config.yaml
horizontal_flip: true
residual_init: "scaled_by_depth"
max_steps: 27600
Rows from block 8, named by matrix and row number. Rows with one number belong to one neuron. Each number is 50 + 12 x the weight over the matrix's rms, rounded and kept within 0 to 99. All counts start at 0.
# fc1: MLP up (model.blocks.8.mlp.fc1.weight, 1024x256), inputs 0-127
# fc2: MLP down (model.blocks.8.mlp.fc2.weight, 256x1024, transposed), outputs 0-127
fc1.738:63 53 46 46 51 46 50 49 56 70 41 35 39 51 30 37 52 24 32 54 52 66 52 45 48 36 32 33 48 64 51 54 43 45 21 56 45 32 64 74 49 40 55 79 42 48 65 43 54 51 52 40 43 40 60 39 49 68 65 50 37 56 45 54 56 37 54 25 45 50 45 62 28 27 68 42 75 60 23 56 95 66 53 54 33 78 41 47 63 49 26 48 55 20 80 35 18 62 71 82 75 33 54 44 34 47 65 51 52 62 49 65 82 58 53 52 49 45 64 66 29 45 54 63 48 38 55 31
fc2.738:66 33 16 61 44 65 50 37 47 54 39 53 58 38 27 33 43 61 43 50 52 49 58 71 39 40 59 53 48 46 47 41 50 71 63 76 36 50 45 58 47 45 71 58 31 60 22 42 63 28 64 34 63 43 43 38 47 53 57 41 60 30 62 56 68 52 52 39 45 33 71 52 45 32 55 54 69 51 47 53 49 27 66 44 33 38 58 62 38 62 78 46 49 57 51 67 56 47 54 52 21 56 16 39 35 32 37 58 48 48 34 40 49 57 41 62 24 71 55 46 72 37 67 42 71 66 57 61
fc1.739:35 65 48 59 27 50 18 50 33 56 38 67 53 43 55 65 64 69 66 51 35 63 62 77 41 64 66 41 36 65 47 68 63 55 37 51 37 63 54 43 48 71 23 46 43 39 44 62 39 75 62 86 55 31 53 48 65 46 43 50 40 52 64 53 65 27 27 73 52 42 66 42 47 52 35 31 50 55 45 34 57 60 66 49 31 66 40 66 51 62 46 48 55 59 57 39 69 49 12 59 39 41 64 41 70 24 54 41 55 47 54 55 60 39 43 50 42 42 49 51 40 45 43 31 62 64 31 35
fc2.739:35 46 55 55 33 63 54 45 50 54 62 50 52 50 38 38 38 64 51 49 48 50 51 53 46 63 36 53 47 53 68 44 38 57 79 64 65 51 34 39 60 43 52 49 44 54 45 57 31 49 75 46 67 53 50 43 54 43 46 45 67 36 62 37 29 50 46 53 50 37 64 42 55 60 42 38 49 53 42 51 45 60 51 45 34 43 47 51 53 55 58 41 33 36 64 60 62 48 74 58 19 38 52 61 69 80 48 45 52 49 52 66 76 62 50 34 68 48 41 61 36 65 51 68 50 43 53 52
fc1.740:37 41 41 49 38 60 46 63 69 49 40 42 65 66 32 42 39 37 81 45 46 41 56 67 34 80 50 55 32 67 48 42 69 56 57 49 40 59 26 55 56 32 63 68 61 55 67 69 54 55 17 65 39 51 46 37 60 32 68 40 64 40 24 58 52 61 61 46 83 38 45 44 61 32 44 58 65 61 39 63 33 45 34 58 51 60 50 61 48 61 32 66 32 48 57 64 54 46 57 48 51 62 47 42 46 38 40 44 55 38 56 59 40 66 74 43 49 46 59 56 65 59 33 46 65 46 53 56
fc2.740:46 63 36 50 40 52 52 63 56 34 68 57 21 42 45 71 40 44 36 54 57 54 41 35 61 41 41 43 67 56 58 44 46 54 53 45 68 29 67 55 69 54 38 42 50 59 55 34 45 59 70 34 53 62 44 66 49 65 53 59 27 47 69 54 27 62 45 41 56 48 59 49 38 54 56 41 33 61 49 58 37 53 40 24 61 44 45 49 34 48 68 43 55 45 80 32 39 58 59 36 48 57 42 41 39 43 56 63 42 64 36 62 36 54 34 35 46 73 26 37 43 65 50 47 47 62 14 60
fc1.741:36 64 35 53 69 47 44 47 49 43 38 52 30 54 41 52 45 63 46 43 33 59 43 43 30 73 58 50 29 65 55 54 37 51 24 47 52 56 49 46 18 46 48 54 39 61 50 43 48 53 48 69 55 62 19 60 56 61 55 62 54 54 63 69 41 40 62 45 55 40 60 46 45 72 42 18 49 27 54 42 53 63 61 77 49 39 43 65 34 52 62 50 76 64 29 35 29 65 40 50 47 46 34 54 66 40 45 46 55 61 24 53 65 58 35 66 55 32 34 66 47 37 66 36 35 41 18 59
fc2.741:42 54 76 51 51 58 45 57 48 64 53 56 36 81 37 44 17 55 63 26 71 36 67 38 76 60 52 38 49 52 69 30 37 62 39 57 45 43 48 47 37 51 24 52 59 63 36 45 52 43 58 51 43 37 57 59 56 30 45 61 49 53 45 37 64 54 30 56 58 52 46 60 33 53 32 53 51 56 42 59 67 49 55 50 59 57 41 51 55 25 39 60 69 54 38 47 39 73 50 42 77 54 34 49 51 63 38 53 41 55 44 64 45 64 34 47 51 60 41 55 45 70 64 55 70 28 49 40
fc1.742:50 60 33 48 39 42 59 22 34 81 57 64 46 59 25 63 62 56 55 41 56 54 70 55 27 39 64 45 46 59 45 59 47 49 32 45 51 61 48 52 52 60 50 39 36 34 35 55 36 59 60 59 47 50 27 45 50 63 90 33 62 24 40 71 62 21 65 46 41 44 56 50 69 57 38 50 45 43 55 39 53 72 52 61 37 40 34 53 35 66 56 45 70 64 59 50 66 38 48 62 49 57 74 51 49 51 40 36 72 51 53 54 41 54 37 48 62 53 61 64 32 31 45 49 32 59 63 46
fc2.742:47 60 50 46 58 34 53 47 52 61 38 58 39 40 54 67 46 50 46 59 53 45 36 52 55 33 44 43 41 43 56 40 62 60 50 59 66 46 42 72 51 51 30 38 17 46 56 61 47 61 55 41 57 66 56 73 51 49 64 15 54 59 50 49 52 33 38 44 46 49 39 50 60 58 51 66 58 58 46 54 49 44 55 32 62 48 36 49 46 52 49 45 31 69 77 43 34 38 64 49 52 40 44 38 34 44 59 47 63 47 48 65 33 53 29 42 51 51 52 39 59 46 62 52 51 55 39 49
fc1.743:44 39 28 73 58 56 58 35 56 65 44 50 45 48 41 47 35 51 54 47 38 57 74 46 42 48 54 48 30 69 37 45 52 36 35 38 61 41 31 52 31 39 42 34 49 57 45 62 25 65 66 70 57 52 35 65 49 59 58 26 62 53 61 67 44 38 61 74 41 72 42 66 61 52 40 47 70 49 31 56 68 67 68 47 51 37 32 45 48 38 56 77 28 44 40 30 41 36 47 55 58 64 55 48 45 39 63 36 41 44 38 34 55 59 47 67 73 37 54 54 51 42 47 49 49 47 50 63
fc2.743:50 48 57 57 31 37 20 43 54 75 35 67 60 54 57 37 52 62 48 66 78 54 59 45 47 37 49 49 36 34 38 49 63 70 56 54 45 30 41 58 38 44 52 45 41 47 50 38 62 58 49 67 51 54 57 49 50 65 50 50 15 32 42 55 41 55 41 52 51 44 55 37 47 46 45 51 39 57 55 40 39 45 53 57 59 62 37 37 44 70 62 63 52 46 48 45 62 60 50 72 53 41 52 42 45 29 44 33 48 32 36 55 49 62 56 59 75 35 59 47 50 53 63 55 58 42 49 54
fc1.744:31 63 41 45 54 59 42 49 31 46 58 41 43 44 40 56 50 72 66 53 56 53 68 55 54 39 56 71 43 63 28 63 68 41 56 44 50 39 52 65 43 49 47 45 30 42 50 53 39 72 69 52 42 55 34 34 35 51 54 37 51 63 41 82 55 51 46 66 44 30 64 49 32 55 49 50 49 47 48 36 44 48 34 54 45 47 45 52 50 61 43 55 51 57 54 54 58 39 33 62 43 70 51 53 41 50 44 53 53 42 55 55 49 64 53 49 60 40 41 57 38 42 73 55 72 41 32 41
fc2.744:53 74 46 62 43 58 34 51 33 52 50 42 38 47 61 52 41 46 48 44 44 58 62 33 37 65 66 52 50 45 58 53 39 58 54 62 49 51 59 65 45 57 33 43 37 70 57 53 39 61 61 42 55 40 46 64 45 39 58 44 43 45 48 59 42 65 40 60 38 55 52 48 64 33 45 41 36 45 54 74 43 54 62 58 40 39 36 49 45 45 32 51 36 40 48 64 43 48 29 64 45 55 70 48 68 45 45 65 47 61 37 42 44 44 30 57 46 54 44 64 57 41 60 30 60 67 72 61
fc1.745:44 54 39 46 47 55 54 46 59 41 46 66 49 54 62 42 50 61 40 36 39 67 51 48 43 56 33 52 49 64 62 44 50 61 57 36 49 44 32 43 50 41 49 38 54 42 54 60 35 53 43 35 57 40 47 55 53 47 52 66 65 41 46 69 46 55 65 34 45 31 69 48 53 59 52 45 50 44 44 48 50 66 29 62 24 67 63 62 50 33 60 69 62 52 48 53 64 71 34 51 43 40 44 28 58 49 53 54 34 24 44 60 58 61 53 63 61 33 30 55 64 38 71 57 53 66 47 69
fc2.745:60 61 36 48 38 54 38 56 33 43 62 53 51 34 38 45 48 58 64 31 33 50 33 47 45 49 51 44 48 51 47 45 55 48 48 59 47 54 52 51 80 75 23 52 62 52 67 58 30 59 60 52 31 44 49 57 46 37 50 46 21 36 42 44 72 48 53 53 59 28 48 43 51 23 43 44 62 49 47 67 62 44 44 43 54 54 55 66 62 30 43 70 44 51 56 53 36 54 28 44 61 47 52 53 49 59 42 51 44 35 62 72 49 58 67 54 70 59 41 46 31 62 44 53 36 54 52 35
fc1.746:72 54 40 54 63 76 48 40 51 43 60 61 49 53 59 32 45 53 53 40 64 45 61 41 46 61 48 50 52 50 57 42 52 66 44 54 64 35 45 37 34 40 38 60 41 57 75 48 56 52 51 57 61 48 57 41 41 63 49 59 26 45 62 61 72 50 49 51 69 35 56 26 44 41 64 47 75 51 47 58 60 53 41 64 48 53 68 51 15 51 37 35 69 51 62 38 53 26 57 71 33 63 37 51 41 31 23 58 59 33 75 64 66 41 59 38 46 30 29 84 54 28 27 46 47 46 53 50
fc2.746:36 45 55 46 47 53 56 68 34 36 51 47 45 46 67 60 36 51 56 49 73 29 47 56 59 39 42 41 44 30 48 80 48 66 32 39 23 65 61 60 49 39 63 23 40 63 53 59 44 48 48 47 62 40 41 56 54 44 53 11 39 57 13 45 45 60 37 51 43 53 47 41 47 69 60 50 41 55 40 52 50 59 36 46 47 49 60 29 39 40 43 51 49 46 64 21 19 56 60 52 65 41 61 61 54 29 47 34 43 48 41 64 34 13 55 36 54 73 49 27 57 68 53 41 32 39 47 58
fc1.747:51 56 36 51 55 55 47 28 47 50 37 51 24 41 45 32 55 41 46 43 38 73 63 51 49 63 50 48 33 65 54 41 65 63 53 53 55 57 44 61 51 56 51 57 51 51 59 49 44 52 49 63 56 41 55 59 44 64 63 55 51 36 56 64 60 34 52 38 56 63 62 52 47 45 63 24 52 54 47 70 59 70 40 70 54 57 56 57 62 58 51 59 53 53 36 41 57 61 53 46 48 50 60 42 74 45 43 29 60 52 54 59 42 56 48 57 59 52 36 64 35 35 41 44 51 51 63 40
fc2.747:60 59 37 50 49 43 43 51 47 50 53 64 55 40 49 28 28 54 53 51 51 53 56 55 57 43 47 46 51 52 61 52 44 59 53 54 50 70 42 45 50 42 59 53 62 54 58 60 43 62 44 53 56 51 45 33 47 63 50 50 35 41 51 57 51 43 60 48 53 47 64 46 37 52 49 49 67 44 45 52 45 69 48 55 41 54 33 43 39 51 43 54 43 37 51 45 59 46 47 52 54 48 40 53 58 55 55 44 53 53 48 44 55 56 46 59 46 48 37 57 29 50 43 46 46 54 55 55
fc1.748:70 79 61 53 46 57 64 32 48 59 58 52 34 42 66 35 67 56 55 36 50 60 51 46 45 45 47 58 58 61 43 66 56 49 45 37 65 75 46 39 63 45 76 36 41 22 59 70 24 65 42 59 54 15 41 24 58 53 57 40 40 43 41 81 41 37 53 61 68 44 52 42 42 46 49 60 65 59 70 49 46 53 44 54 39 51 54 46 37 49 45 33 59 75 59 52 75 41 46 47 56 65 45 51 51 52 37 29 39 38 49 41 50 55 57 50 56 38 45 44 56 35 52 47 49 61 55 59
fc2.748:46 63 47 53 58 59 63 59 38 60 57 49 59 41 44 42 37 56 58 34 62 57 58 45 53 65 61 48 51 51 41 50 52 54 49 40 61 48 49 48 32 44 63 44 47 54 47 45 39 63 57 57 62 38 39 41 57 58 47 51 45 27 34 73 40 66 46 55 61 56 39 37 51 58 61 48 66 55 41 69 45 71 17 58 53 56 46 58 33 68 41 63 61 60 39 51 40 68 39 46 53 30 22 44 37 08 56 37 45 55 48 46 63 55 73 56 62 43 29 58 49 30 42 47 29 32 52 47
fc1.749:50 41 47 44 77 45 49 58 46 53 66 60 50 62 31 30 47 63 69 41 35 50 49 53 55 66 50 58 45 66 35 46 53 51 35 26 53 70 31 44 42 41 59 43 57 59 51 59 42 44 27 48 56 38 19 60 56 53 68 61 64 44 48 59 57 31 58 63 69 75 57 34 42 54 58 52 36 46 39 39 56 60 62 57 37 53 28 50 46 36 61 60 34 49 39 61 56 57 46 43 73 59 59 50 39 55 56 57 48 32 74 32 34 55 62 64 43 40 44 75 52 48 52 49 65 47 37 39
fc2.749:33 55 72 47 34 49 58 55 48 48 60 38 55 46 41 56 29 60 66 49 68 71 64 46 36 46 67 48 50 49 55 37 79 34 69 40 41 48 48 68 41 38 49 32 62 38 59 61 69 63 60 70 51 52 55 48 52 43 57 38 58 43 52 73 43 59 51 55 64 58 63 49 23 24 63 53 48 64 50 63 52 35 68 55 15 83 44 21 56 41 25 76 43 67 51 53 63 47 40 60 80 42 58 53 65 48 43 44 62 62 53 63 51 44 41 65 57 49 54 42 18 39 49 49 39 29 49 32
fc1.750:49 44 51 66 58 48 38 30 36 48 45 41 42 60 53 58 51 67 73 46 46 56 58 41 48 68 44 53 33 65 47 35 50 61 36 38 53 68 51 48 37 72 42 56 60 37 42 45 29 69 53 57 43 43 31 51 52 49 72 57 52 53 51 59 57 32 51 40 45 60 46 42 45 55 65 67 45 44 62 48 61 63 39 46 66 48 48 53 50 57 56 47 54 42 46 60 46 45 61 55 39 60 55 51 36 65 52 39 67 70 57 74 34 48 48 51 69 47 26 68 40 47 43 48 35 66 55 37
fc2.750:58 59 46 56 40 55 54 49 51 46 50 61 22 46 34 63 48 51 55 48 36 30 48 46 42 33 44 62 49 46 30 49 28 63 50 54 35 34 38 33 56 53 55 51 41 59 62 53 43 25 63 50 44 44 47 62 56 34 52 63 51 43 59 43 53 61 53 54 46 42 56 64 41 38 57 69 58 50 44 40 56 39 64 46 53 33 50 77 56 49 45 48 47 54 53 61 52 67 56 39 60 35 57 44 49 67 55 53 52 44 47 56 45 75 44 54 44 65 52 57 69 59 55 53 58 51 54 58
fc1.751:45 42 48 41 51 48 52 04 48 50 56 46 13 27 64 47 42 64 51 62 45 58 49 32 49 52 62 78 54 60 67 45 45 47 45 34 53 50 17 44 31 38 64 67 50 57 49 65 62 50 45 45 82 41 51 33 40 53 74 52 57 41 61 54 59 26 61 47 36 55 62 53 41 49 61 26 69 42 59 60 69 83 34 51 57 47 62 51 45 45 45 59 45 50 51 54 33 58 44 57 50 38 39 09 44 53 39 54 56 67 48 44 45 51 62 52 48 46 32 59 41 48 42 56 45 47 46 31
fc2.751:43 63 58 35 52 62 44 50 60 40 42 33 52 71 76 58 40 54 39 48 51 51 84 39 47 44 39 64 43 51 48 50 52 76 56 45 55 60 54 45 55 47 40 51 24 51 44 38 45 57 55 49 56 57 46 45 67 43 47 23 40 34 68 38 58 83 36 39 29 74 52 67 89 49 46 52 40 56 46 53 51 28 40 40 47 52 45 46 61 54 47 50 35 39 55 74 29 32 47 57 35 50 52 58 28 52 15 54 63 48 54 56 60 55 53 62 37 64 75 32 51 49 28 64 47 58 65 65
fc1.752:61 42 47 58 51 49 48 36 70 57 47 39 60 52 49 53 55 38 57 33 39 64 38 75 66 64 56 48 25 63 50 58 46 56 55 37 45 70 48 47 35 45 75 50 55 39 46 38 44 55 57 49 46 21 44 56 71 53 66 42 55 43 42 55 42 27 38 49 48 78 43 53 37 60 44 64 51 57 39 36 61 44 57 53 40 53 44 34 45 43 60 54 49 52 47 47 42 72 53 33 52 44 56 50 58 48 72 40 44 48 57 56 60 53 32 62 63 48 54 35 30 39 60 51 34 46 52 42
fc2.752:54 42 46 47 54 72 69 47 58 50 36 56 47 50 53 41 59 61 69 45 69 45 31 65 67 41 42 35 51 54 51 80 41 36 47 62 36 60 50 58 42 46 53 50 29 57 62 40 52 47 51 23 73 60 52 43 30 63 44 53 60 54 68 32 48 51 64 40 55 47 54 50 52 51 57 64 39 55 61 34 56 40 62 45 43 28 46 57 54 57 44 25 33 45 71 43 57 49 69 48 57 46 49 46 46 53 46 49 47 39 35 45 49 47 39 47 41 63 47 63 56 71 42 48 59 57 45 51
fc1.753:39 54 53 63 35 43 69 51 35 39 39 30 61 53 40 44 58 67 50 31 46 71 52 47 22 43 67 48 65 36 55 52 65 54 67 66 27 49 54 48 46 66 37 35 54 65 60 45 28 35 64 56 47 61 18 37 41 48 38 28 63 47 48 55 55 40 33 58 63 57 64 54 42 56 49 35 46 51 61 75 40 53 51 63 46 72 74 46 60 49 41 39 38 52 73 54 33 37 71 41 39 65 54 44 54 30 32 32 86 55 70 38 41 57 52 40 37 57 48 65 54 05 37 36 46 45 43 44
fc2.753:53 51 60 50 46 65 34 29 56 51 63 65 41 43 57 49 60 36 33 55 68 44 77 56 43 55 36 71 52 59 49 65 44 12 49 61 73 39 43 44 41 64 61 57 50 50 61 52 53 53 60 39 47 48 44 57 39 51 64 57 35 61 64 56 45 60 73 70 48 56 36 56 49 37 59 48 70 52 53 26 59 55 75 48 77 58 60 55 50 46 79 52 49 35 37 47 31 50 28 39 41 46 51 41 45 29 57 58 46 50 54 52 55 56 49 65 42 50 44 40 56 51 54 24 52 63 27 52
fc1.754:45 49 49 38 55 51 51 26 32 60 51 36 43 51 34 47 37 53 49 45 47 51 68 44 41 63 52 48 40 53 39 46 52 38 46 49 67 36 40 56 40 39 60 45 48 75 58 57 53 49 46 65 70 52 60 58 42 92 43 56 24 55 33 85 48 29 67 47 68 50 51 49 57 40 70 46 63 38 64 68 42 82 50 54 31 37 47 45 39 59 48 50 52 50 44 22 34 67 51 61 57 46 55 46 47 50 63 58 63 47 57 59 63 65 38 65 43 41 27 39 32 43 55 36 55 56 44 58
fc2.754:39 53 52 51 52 33 38 45 51 60 19 36 45 55 59 52 53 63 58 51 52 45 43 59 51 39 46 45 49 47 52 49 60 57 77 49 77 36 36 51 46 64 52 48 68 47 45 45 36 48 72 71 68 60 41 51 57 56 43 51 31 36 60 29 40 59 54 52 39 60 35 47 47 35 60 43 83 36 51 22 52 37 47 54 36 48 58 36 44 57 53 39 50 34 43 44 44 74 46 50 28 54 38 44 80 52 63 49 45 50 40 55 44 40 43 33 56 59 67 43 53 68 53 49 31 37 82 62
fc1.755:39 50 32 39 47 37 38 64 52 52 45 45 64 39 54 46 65 61 75 32 34 59 52 78 53 50 52 64 35 64 21 62 50 49 53 56 46 68 56 48 44 43 74 30 56 44 44 55 36 84 45 46 60 39 33 51 53 56 48 43 66 54 33 55 62 44 49 57 55 56 56 50 47 65 47 16 38 46 54 41 45 68 54 71 56 67 49 45 24 54 59 57 41 48 58 35 38 30 37 37 59 43 43 47 68 45 39 51 60 42 65 49 41 56 57 53 56 34 47 62 58 51 24 39 45 43 33 66
fc2.755:45 49 53 49 49 34 44 55 36 56 53 42 57 73 51 57 50 56 63 50 39 42 50 55 49 82 48 58 44 70 57 44 60 70 52 40 42 62 39 50 53 50 51 47 39 41 40 68 48 45 53 66 34 43 46 51 47 47 51 40 49 28 34 60 72 49 49 35 61 33 56 59 55 58 50 32 64 44 39 49 44 46 67 38 48 60 38 57 39 51 47 49 60 48 47 50 48 42 36 51 69 54 40 56 36 58 37 60 57 36 53 37 40 48 75 53 58 44 35 48 59 51 47 42 61 37 72 58
fc1.756:60 73 58 65 58 48 61 36 31 54 49 70 46 35 62 60 55 66 50 40 51 49 48 50 40 54 36 40 58 44 54 29 64 47 52 50 37 68 14 45 41 59 44 50 46 52 56 72 35 47 38 56 68 47 36 28 55 45 52 41 47 50 51 53 56 40 67 45 66 57 65 57 34 64 47 47 49 48 43 51 59 67 59 56 76 72 53 51 38 51 41 71 42 51 51 33 43 50 79 48 66 31 48 29 62 60 37 48 69 30 53 58 45 58 55 54 51 40 26 62 55 45 41 32 64 34 58 58
fc2.756:34 51 44 38 37 40 45 59 48 37 55 39 46 58 55 49 40 41 32 56 49 37 62 48 61 42 60 48 50 44 63 53 50 49 45 38 58 41 58 49 51 67 52 52 48 60 59 58 52 57 51 38 45 51 53 54 57 48 45 42 44 45 51 49 42 47 65 53 36 40 32 47 39 40 47 47 60 52 36 46 36 42 62 31 42 49 52 24 51 53 60 53 58 56 34 48 40 57 47 55 37 50 50 39 57 34 57 52 54 57 22 54 67 48 52 40 54 65 41 54 13 55 55 40 55 53 40 58
fc1.757:52 43 58 54 68 42 37 43 35 47 63 36 67 43 73 59 42 66 45 47 35 67 64 64 60 53 45 60 56 58 45 34 56 29 56 53 30 57 58 32 44 52 63 52 67 28 55 75 41 87 46 60 40 52 48 38 46 74 48 70 37 58 49 47 46 45 52 51 50 61 62 30 52 71 57 35 62 48 56 55 58 61 57 63 39 80 43 40 27 41 33 53 62 18 59 60 58 67 35 48 57 38 53 48 60 48 39 45 49 66 44 55 58 29 34 49 29 28 50 46 67 53 53 62 37 39 59 61
fc2.757:53 58 85 62 41 48 62 53 46 38 41 65 57 40 35 41 41 45 58 58 80 50 52 62 36 67 56 55 46 62 46 52 48 59 53 51 40 47 51 44 49 60 61 26 36 37 61 66 39 50 45 69 58 45 50 43 55 48 56 48 41 51 64 51 37 36 42 40 58 46 51 48 58 37 44 38 47 56 48 45 57 64 26 61 75 73 59 58 63 50 49 34 38 74 70 39 37 33 60 46 34 48 48 69 60 45 47 43 47 48 56 48 37 49 58 63 48 56 44 53 41 44 58 51 41 50 40 59
fc1.758:56 52 60 24 45 53 58 57 56 65 60 65 66 30 46 38 73 29 44 33 51 50 42 54 44 25 53 50 53 44 61 68 65 67 55 58 48 57 62 52 61 58 33 64 39 43 74 60 52 46 38 40 50 39 59 39 63 57 54 63 66 28 35 57 63 52 45 69 49 42 69 69 25 70 39 61 50 82 57 39 68 54 61 47 47 40 55 62 57 39 49 42 45 75 51 52 55 46 47 49 54 44 45 29 44 43 36 56 36 71 38 55 45 36 65 41 54 46 71 50 40 42 45 46 62 39 69 51
fc2.758:38 39 44 57 57 45 41 43 51 58 73 57 35 41 70 62 36 55 60 51 68 53 34 44 73 54 70 57 36 41 24 62 72 79 61 43 66 47 44 30 49 57 56 46 62 49 45 52 49 55 51 62 67 50 64 36 47 55 53 31 50 45 41 66 50 47 71 54 37 44 60 57 43 42 60 45 43 43 40 72 42 49 53 44 70 40 62 42 49 65 46 48 37 54 49 65 56 39 73 57 41 57 56 61 28 42 42 51 33 43 39 41 51 60 71 49 42 48 33 38 53 33 49 57 40 50 51 47
fc1.759:68 22 59 58 61 38 50 45 25 45 63 49 38 41 65 25 37 51 80 43 50 63 67 62 34 50 56 47 46 59 60 49 51 42 41 43 47 46 33 59 55 75 64 53 55 41 60 47 34 63 64 37 36 60 69 61 77 48 67 66 69 49 34 59 42 55 56 41 56 52 59 45 34 62 46 54 63 61 50 55 67 45 55 52 48 72 35 32 41 55 50 64 52 38 57 47 46 32 62 23 54 46 38 55 44 38 61 48 54 60 76 80 58 43 54 63 56 55 73 38 31 31 44 42 38 47 68 39
fc2.759:61 25 38 42 45 55 57 52 68 51 38 51 53 40 40 44 88 54 60 55 25 65 63 56 28 74 43 66 36 54 69 40 75 53 61 59 36 60 28 72 36 39 53 49 51 66 31 50 46 44 55 46 42 46 49 51 61 52 63 72 72 44 57 39 68 56 53 44 43 32 86 68 30 32 51 45 49 44 54 53 54 60 72 58 63 53 70 32 36 54 28 70 71 62 49 51 67 67 32 63 40 53 48 44 36 59 47 63 42 48 58 37 50 37 54 60 35 71 66 63 50 34 51 46 57 64 37 58
fc1.760:56 67 48 60 30 38 43 18 42 76 54 59 28 50 36 34 43 42 51 29 64 50 51 34 50 46 62 54 33 38 62 46 47 37 60 53 57 65 38 34 64 39 70 40 38 54 54 83 53 39 27 53 53 50 37 53 56 59 57 25 66 33 57 97 49 25 57 60 41 48 59 59 50 51 49 28 46 65 45 44 44 58 47 49 56 44 45 60 46 68 60 50 41 53 36 53 58 53 60 63 58 46 46 42 58 49 41 60 68 57 48 40 57 67 49 65 60 61 54 60 05 43 53 32 59 51 38 54
fc2.760:54 40 49 56 60 39 35 41 41 51 49 34 24 73 56 42 40 44 59 51 55 50 50 73 41 28 56 69 47 57 59 63 56 18 51 40 60 35 58 43 65 56 42 54 53 41 49 47 38 53 65 31 40 53 78 67 48 38 55 41 45 50 42 43 41 66 29 58 44 57 42 57 59 53 55 46 61 43 51 47 43 56 39 44 51 37 75 45 52 52 70 41 64 39 68 19 40 59 27 44 32 58 56 58 54 38 58 67 55 48 56 53 57 77 61 50 58 41 34 52 48 41 65 50 51 66 57 55
fc1.761:54 62 43 53 70 54 58 47 70 51 33 61 59 50 38 44 58 63 47 51 63 62 56 53 53 55 61 56 55 70 51 55 52 72 54 57 67 33 33 61 59 38 59 54 42 62 56 65 47 48 36 56 47 29 42 54 54 52 59 43 57 43 54 70 64 56 60 38 82 46 51 73 53 35 54 58 64 72 52 69 37 74 47 60 42 44 75 39 53 34 44 44 64 34 45 46 67 35 56 60 48 59 42 47 43 40 42 47 68 42 34 49 57 47 50 50 46 32 58 46 66 50 27 36 44 66 47 45
fc2.761:31 50 46 55 40 48 39 48 41 40 33 79 43 64 48 64 55 50 48 37 52 43 42 52 47 56 65 59 38 53 62 35 53 41 32 52 47 82 51 43 36 57 62 46 54 58 30 48 35 57 48 67 42 65 38 35 44 67 44 35 61 53 48 50 46 41 39 55 34 38 60 28 51 63 53 54 48 56 51 36 50 66 51 51 68 67 57 56 29 44 40 49 40 38 43 61 57 41 51 27 23 51 72 60 57 37 38 40 55 48 47 43 36 50 47 50 44 56 43 47 40 39 58 42 50 25 45 48
fc1.762:54 43 46 60 62 63 64 58 43 55 41 49 35 59 52 53 50 46 58 34 49 82 79 42 33 64 37 37 65 69 54 30 70 45 41 60 55 58 46 55 42 49 62 61 49 50 45 54 55 63 53 40 50 59 52 40 54 38 49 51 50 45 40 63 56 38 54 40 61 58 53 45 70 45 61 65 51 62 44 66 49 50 53 50 48 74 59 36 46 36 35 49 51 29 59 50 42 44 45 74 49 60 40 40 44 28 40 54 52 41 73 59 47 68 51 49 52 50 52 56 38 13 35 35 59 50 45 63
fc2.762:73 27 27 53 47 46 63 55 55 49 35 54 56 46 58 61 41 45 59 56 43 54 48 58 60 48 58 55 55 53 39 55 50 34 53 53 58 42 28 57 38 50 36 39 48 60 51 24 53 42 55 32 55 26 36 46 64 49 53 32 52 51 54 45 54 63 42 52 44 42 44 46 77 60 44 64 59 33 55 57 48 63 55 53 56 69 59 66 40 53 51 50 31 64 47 53 53 46 56 70 43 62 67 46 32 41 42 50 41 56 52 33 56 36 64 39 62 59 45 46 48 50 34 43 43 66 51 59
fc1.763:55 74 28 65 60 59 53 43 47 55 40 61 54 38 64 38 43 60 29 68 68 62 47 54 46 58 41 43 50 47 49 59 59 46 42 45 43 41 43 52 66 58 48 64 29 41 47 56 42 74 61 42 44 40 62 53 46 56 67 57 30 54 38 56 58 46 60 45 64 55 77 56 34 58 45 43 58 42 51 47 72 74 32 53 51 73 67 43 33 53 51 65 69 53 55 44 57 29 46 48 46 45 71 51 51 38 45 67 72 51 38 63 52 53 57 60 44 52 33 28 52 47 33 44 53 50 73 31
fc2.763:66 47 28 51 40 56 52 48 49 57 49 41 54 57 55 44 75 65 50 30 49 57 61 61 46 60 75 38 46 62 60 52 76 63 49 41 38 68 45 57 49 42 53 59 54 56 67 66 50 49 63 52 56 12 28 27 44 48 60 48 68 26 46 67 65 56 42 61 42 26 53 38 51 43 53 59 51 40 66 53 44 69 47 63 53 59 47 24 46 54 52 56 59 38 43 29 50 42 38 56 61 54 56 43 37 47 37 52 64 63 34 60 50 52 64 61 63 25 48 57 45 34 45 40 65 48 97 43
fc1.764:36 52 24 64 53 32 49 53 56 53 60 47 58 48 47 69 28 38 61 48 34 52 65 58 37 46 66 25 39 53 64 39 48 41 43 54 47 71 39 33 35 72 48 39 79 69 50 40 50 69 59 87 46 55 47 53 51 56 57 57 35 45 39 49 46 49 28 46 53 46 55 49 33 44 42 30 45 58 37 42 57 59 62 65 56 79 52 46 33 66 25 59 76 62 57 29 51 47 51 49 48 54 53 57 47 63 52 45 61 61 46 72 46 39 33 57 66 38 35 57 42 26 52 45 51 56 57 56
fc2.764:60 68 43 50 67 38 62 69 67 57 60 62 75 53 48 27 72 36 50 48 30 55 62 48 35 41 45 36 51 39 35 54 59 38 32 48 46 57 58 61 65 60 28 27 38 71 50 31 33 60 52 64 19 33 42 63 55 31 52 66 53 46 24 40 72 55 36 58 26 59 34 44 84 46 61 61 48 64 57 62 47 55 38 64 67 60 58 72 39 27 51 47 59 29 49 49 45 60 37 43 41 41 71 61 45 51 57 52 41 63 58 56 62 56 44 12 76 38 60 67 40 43 42 63 43 61 66 43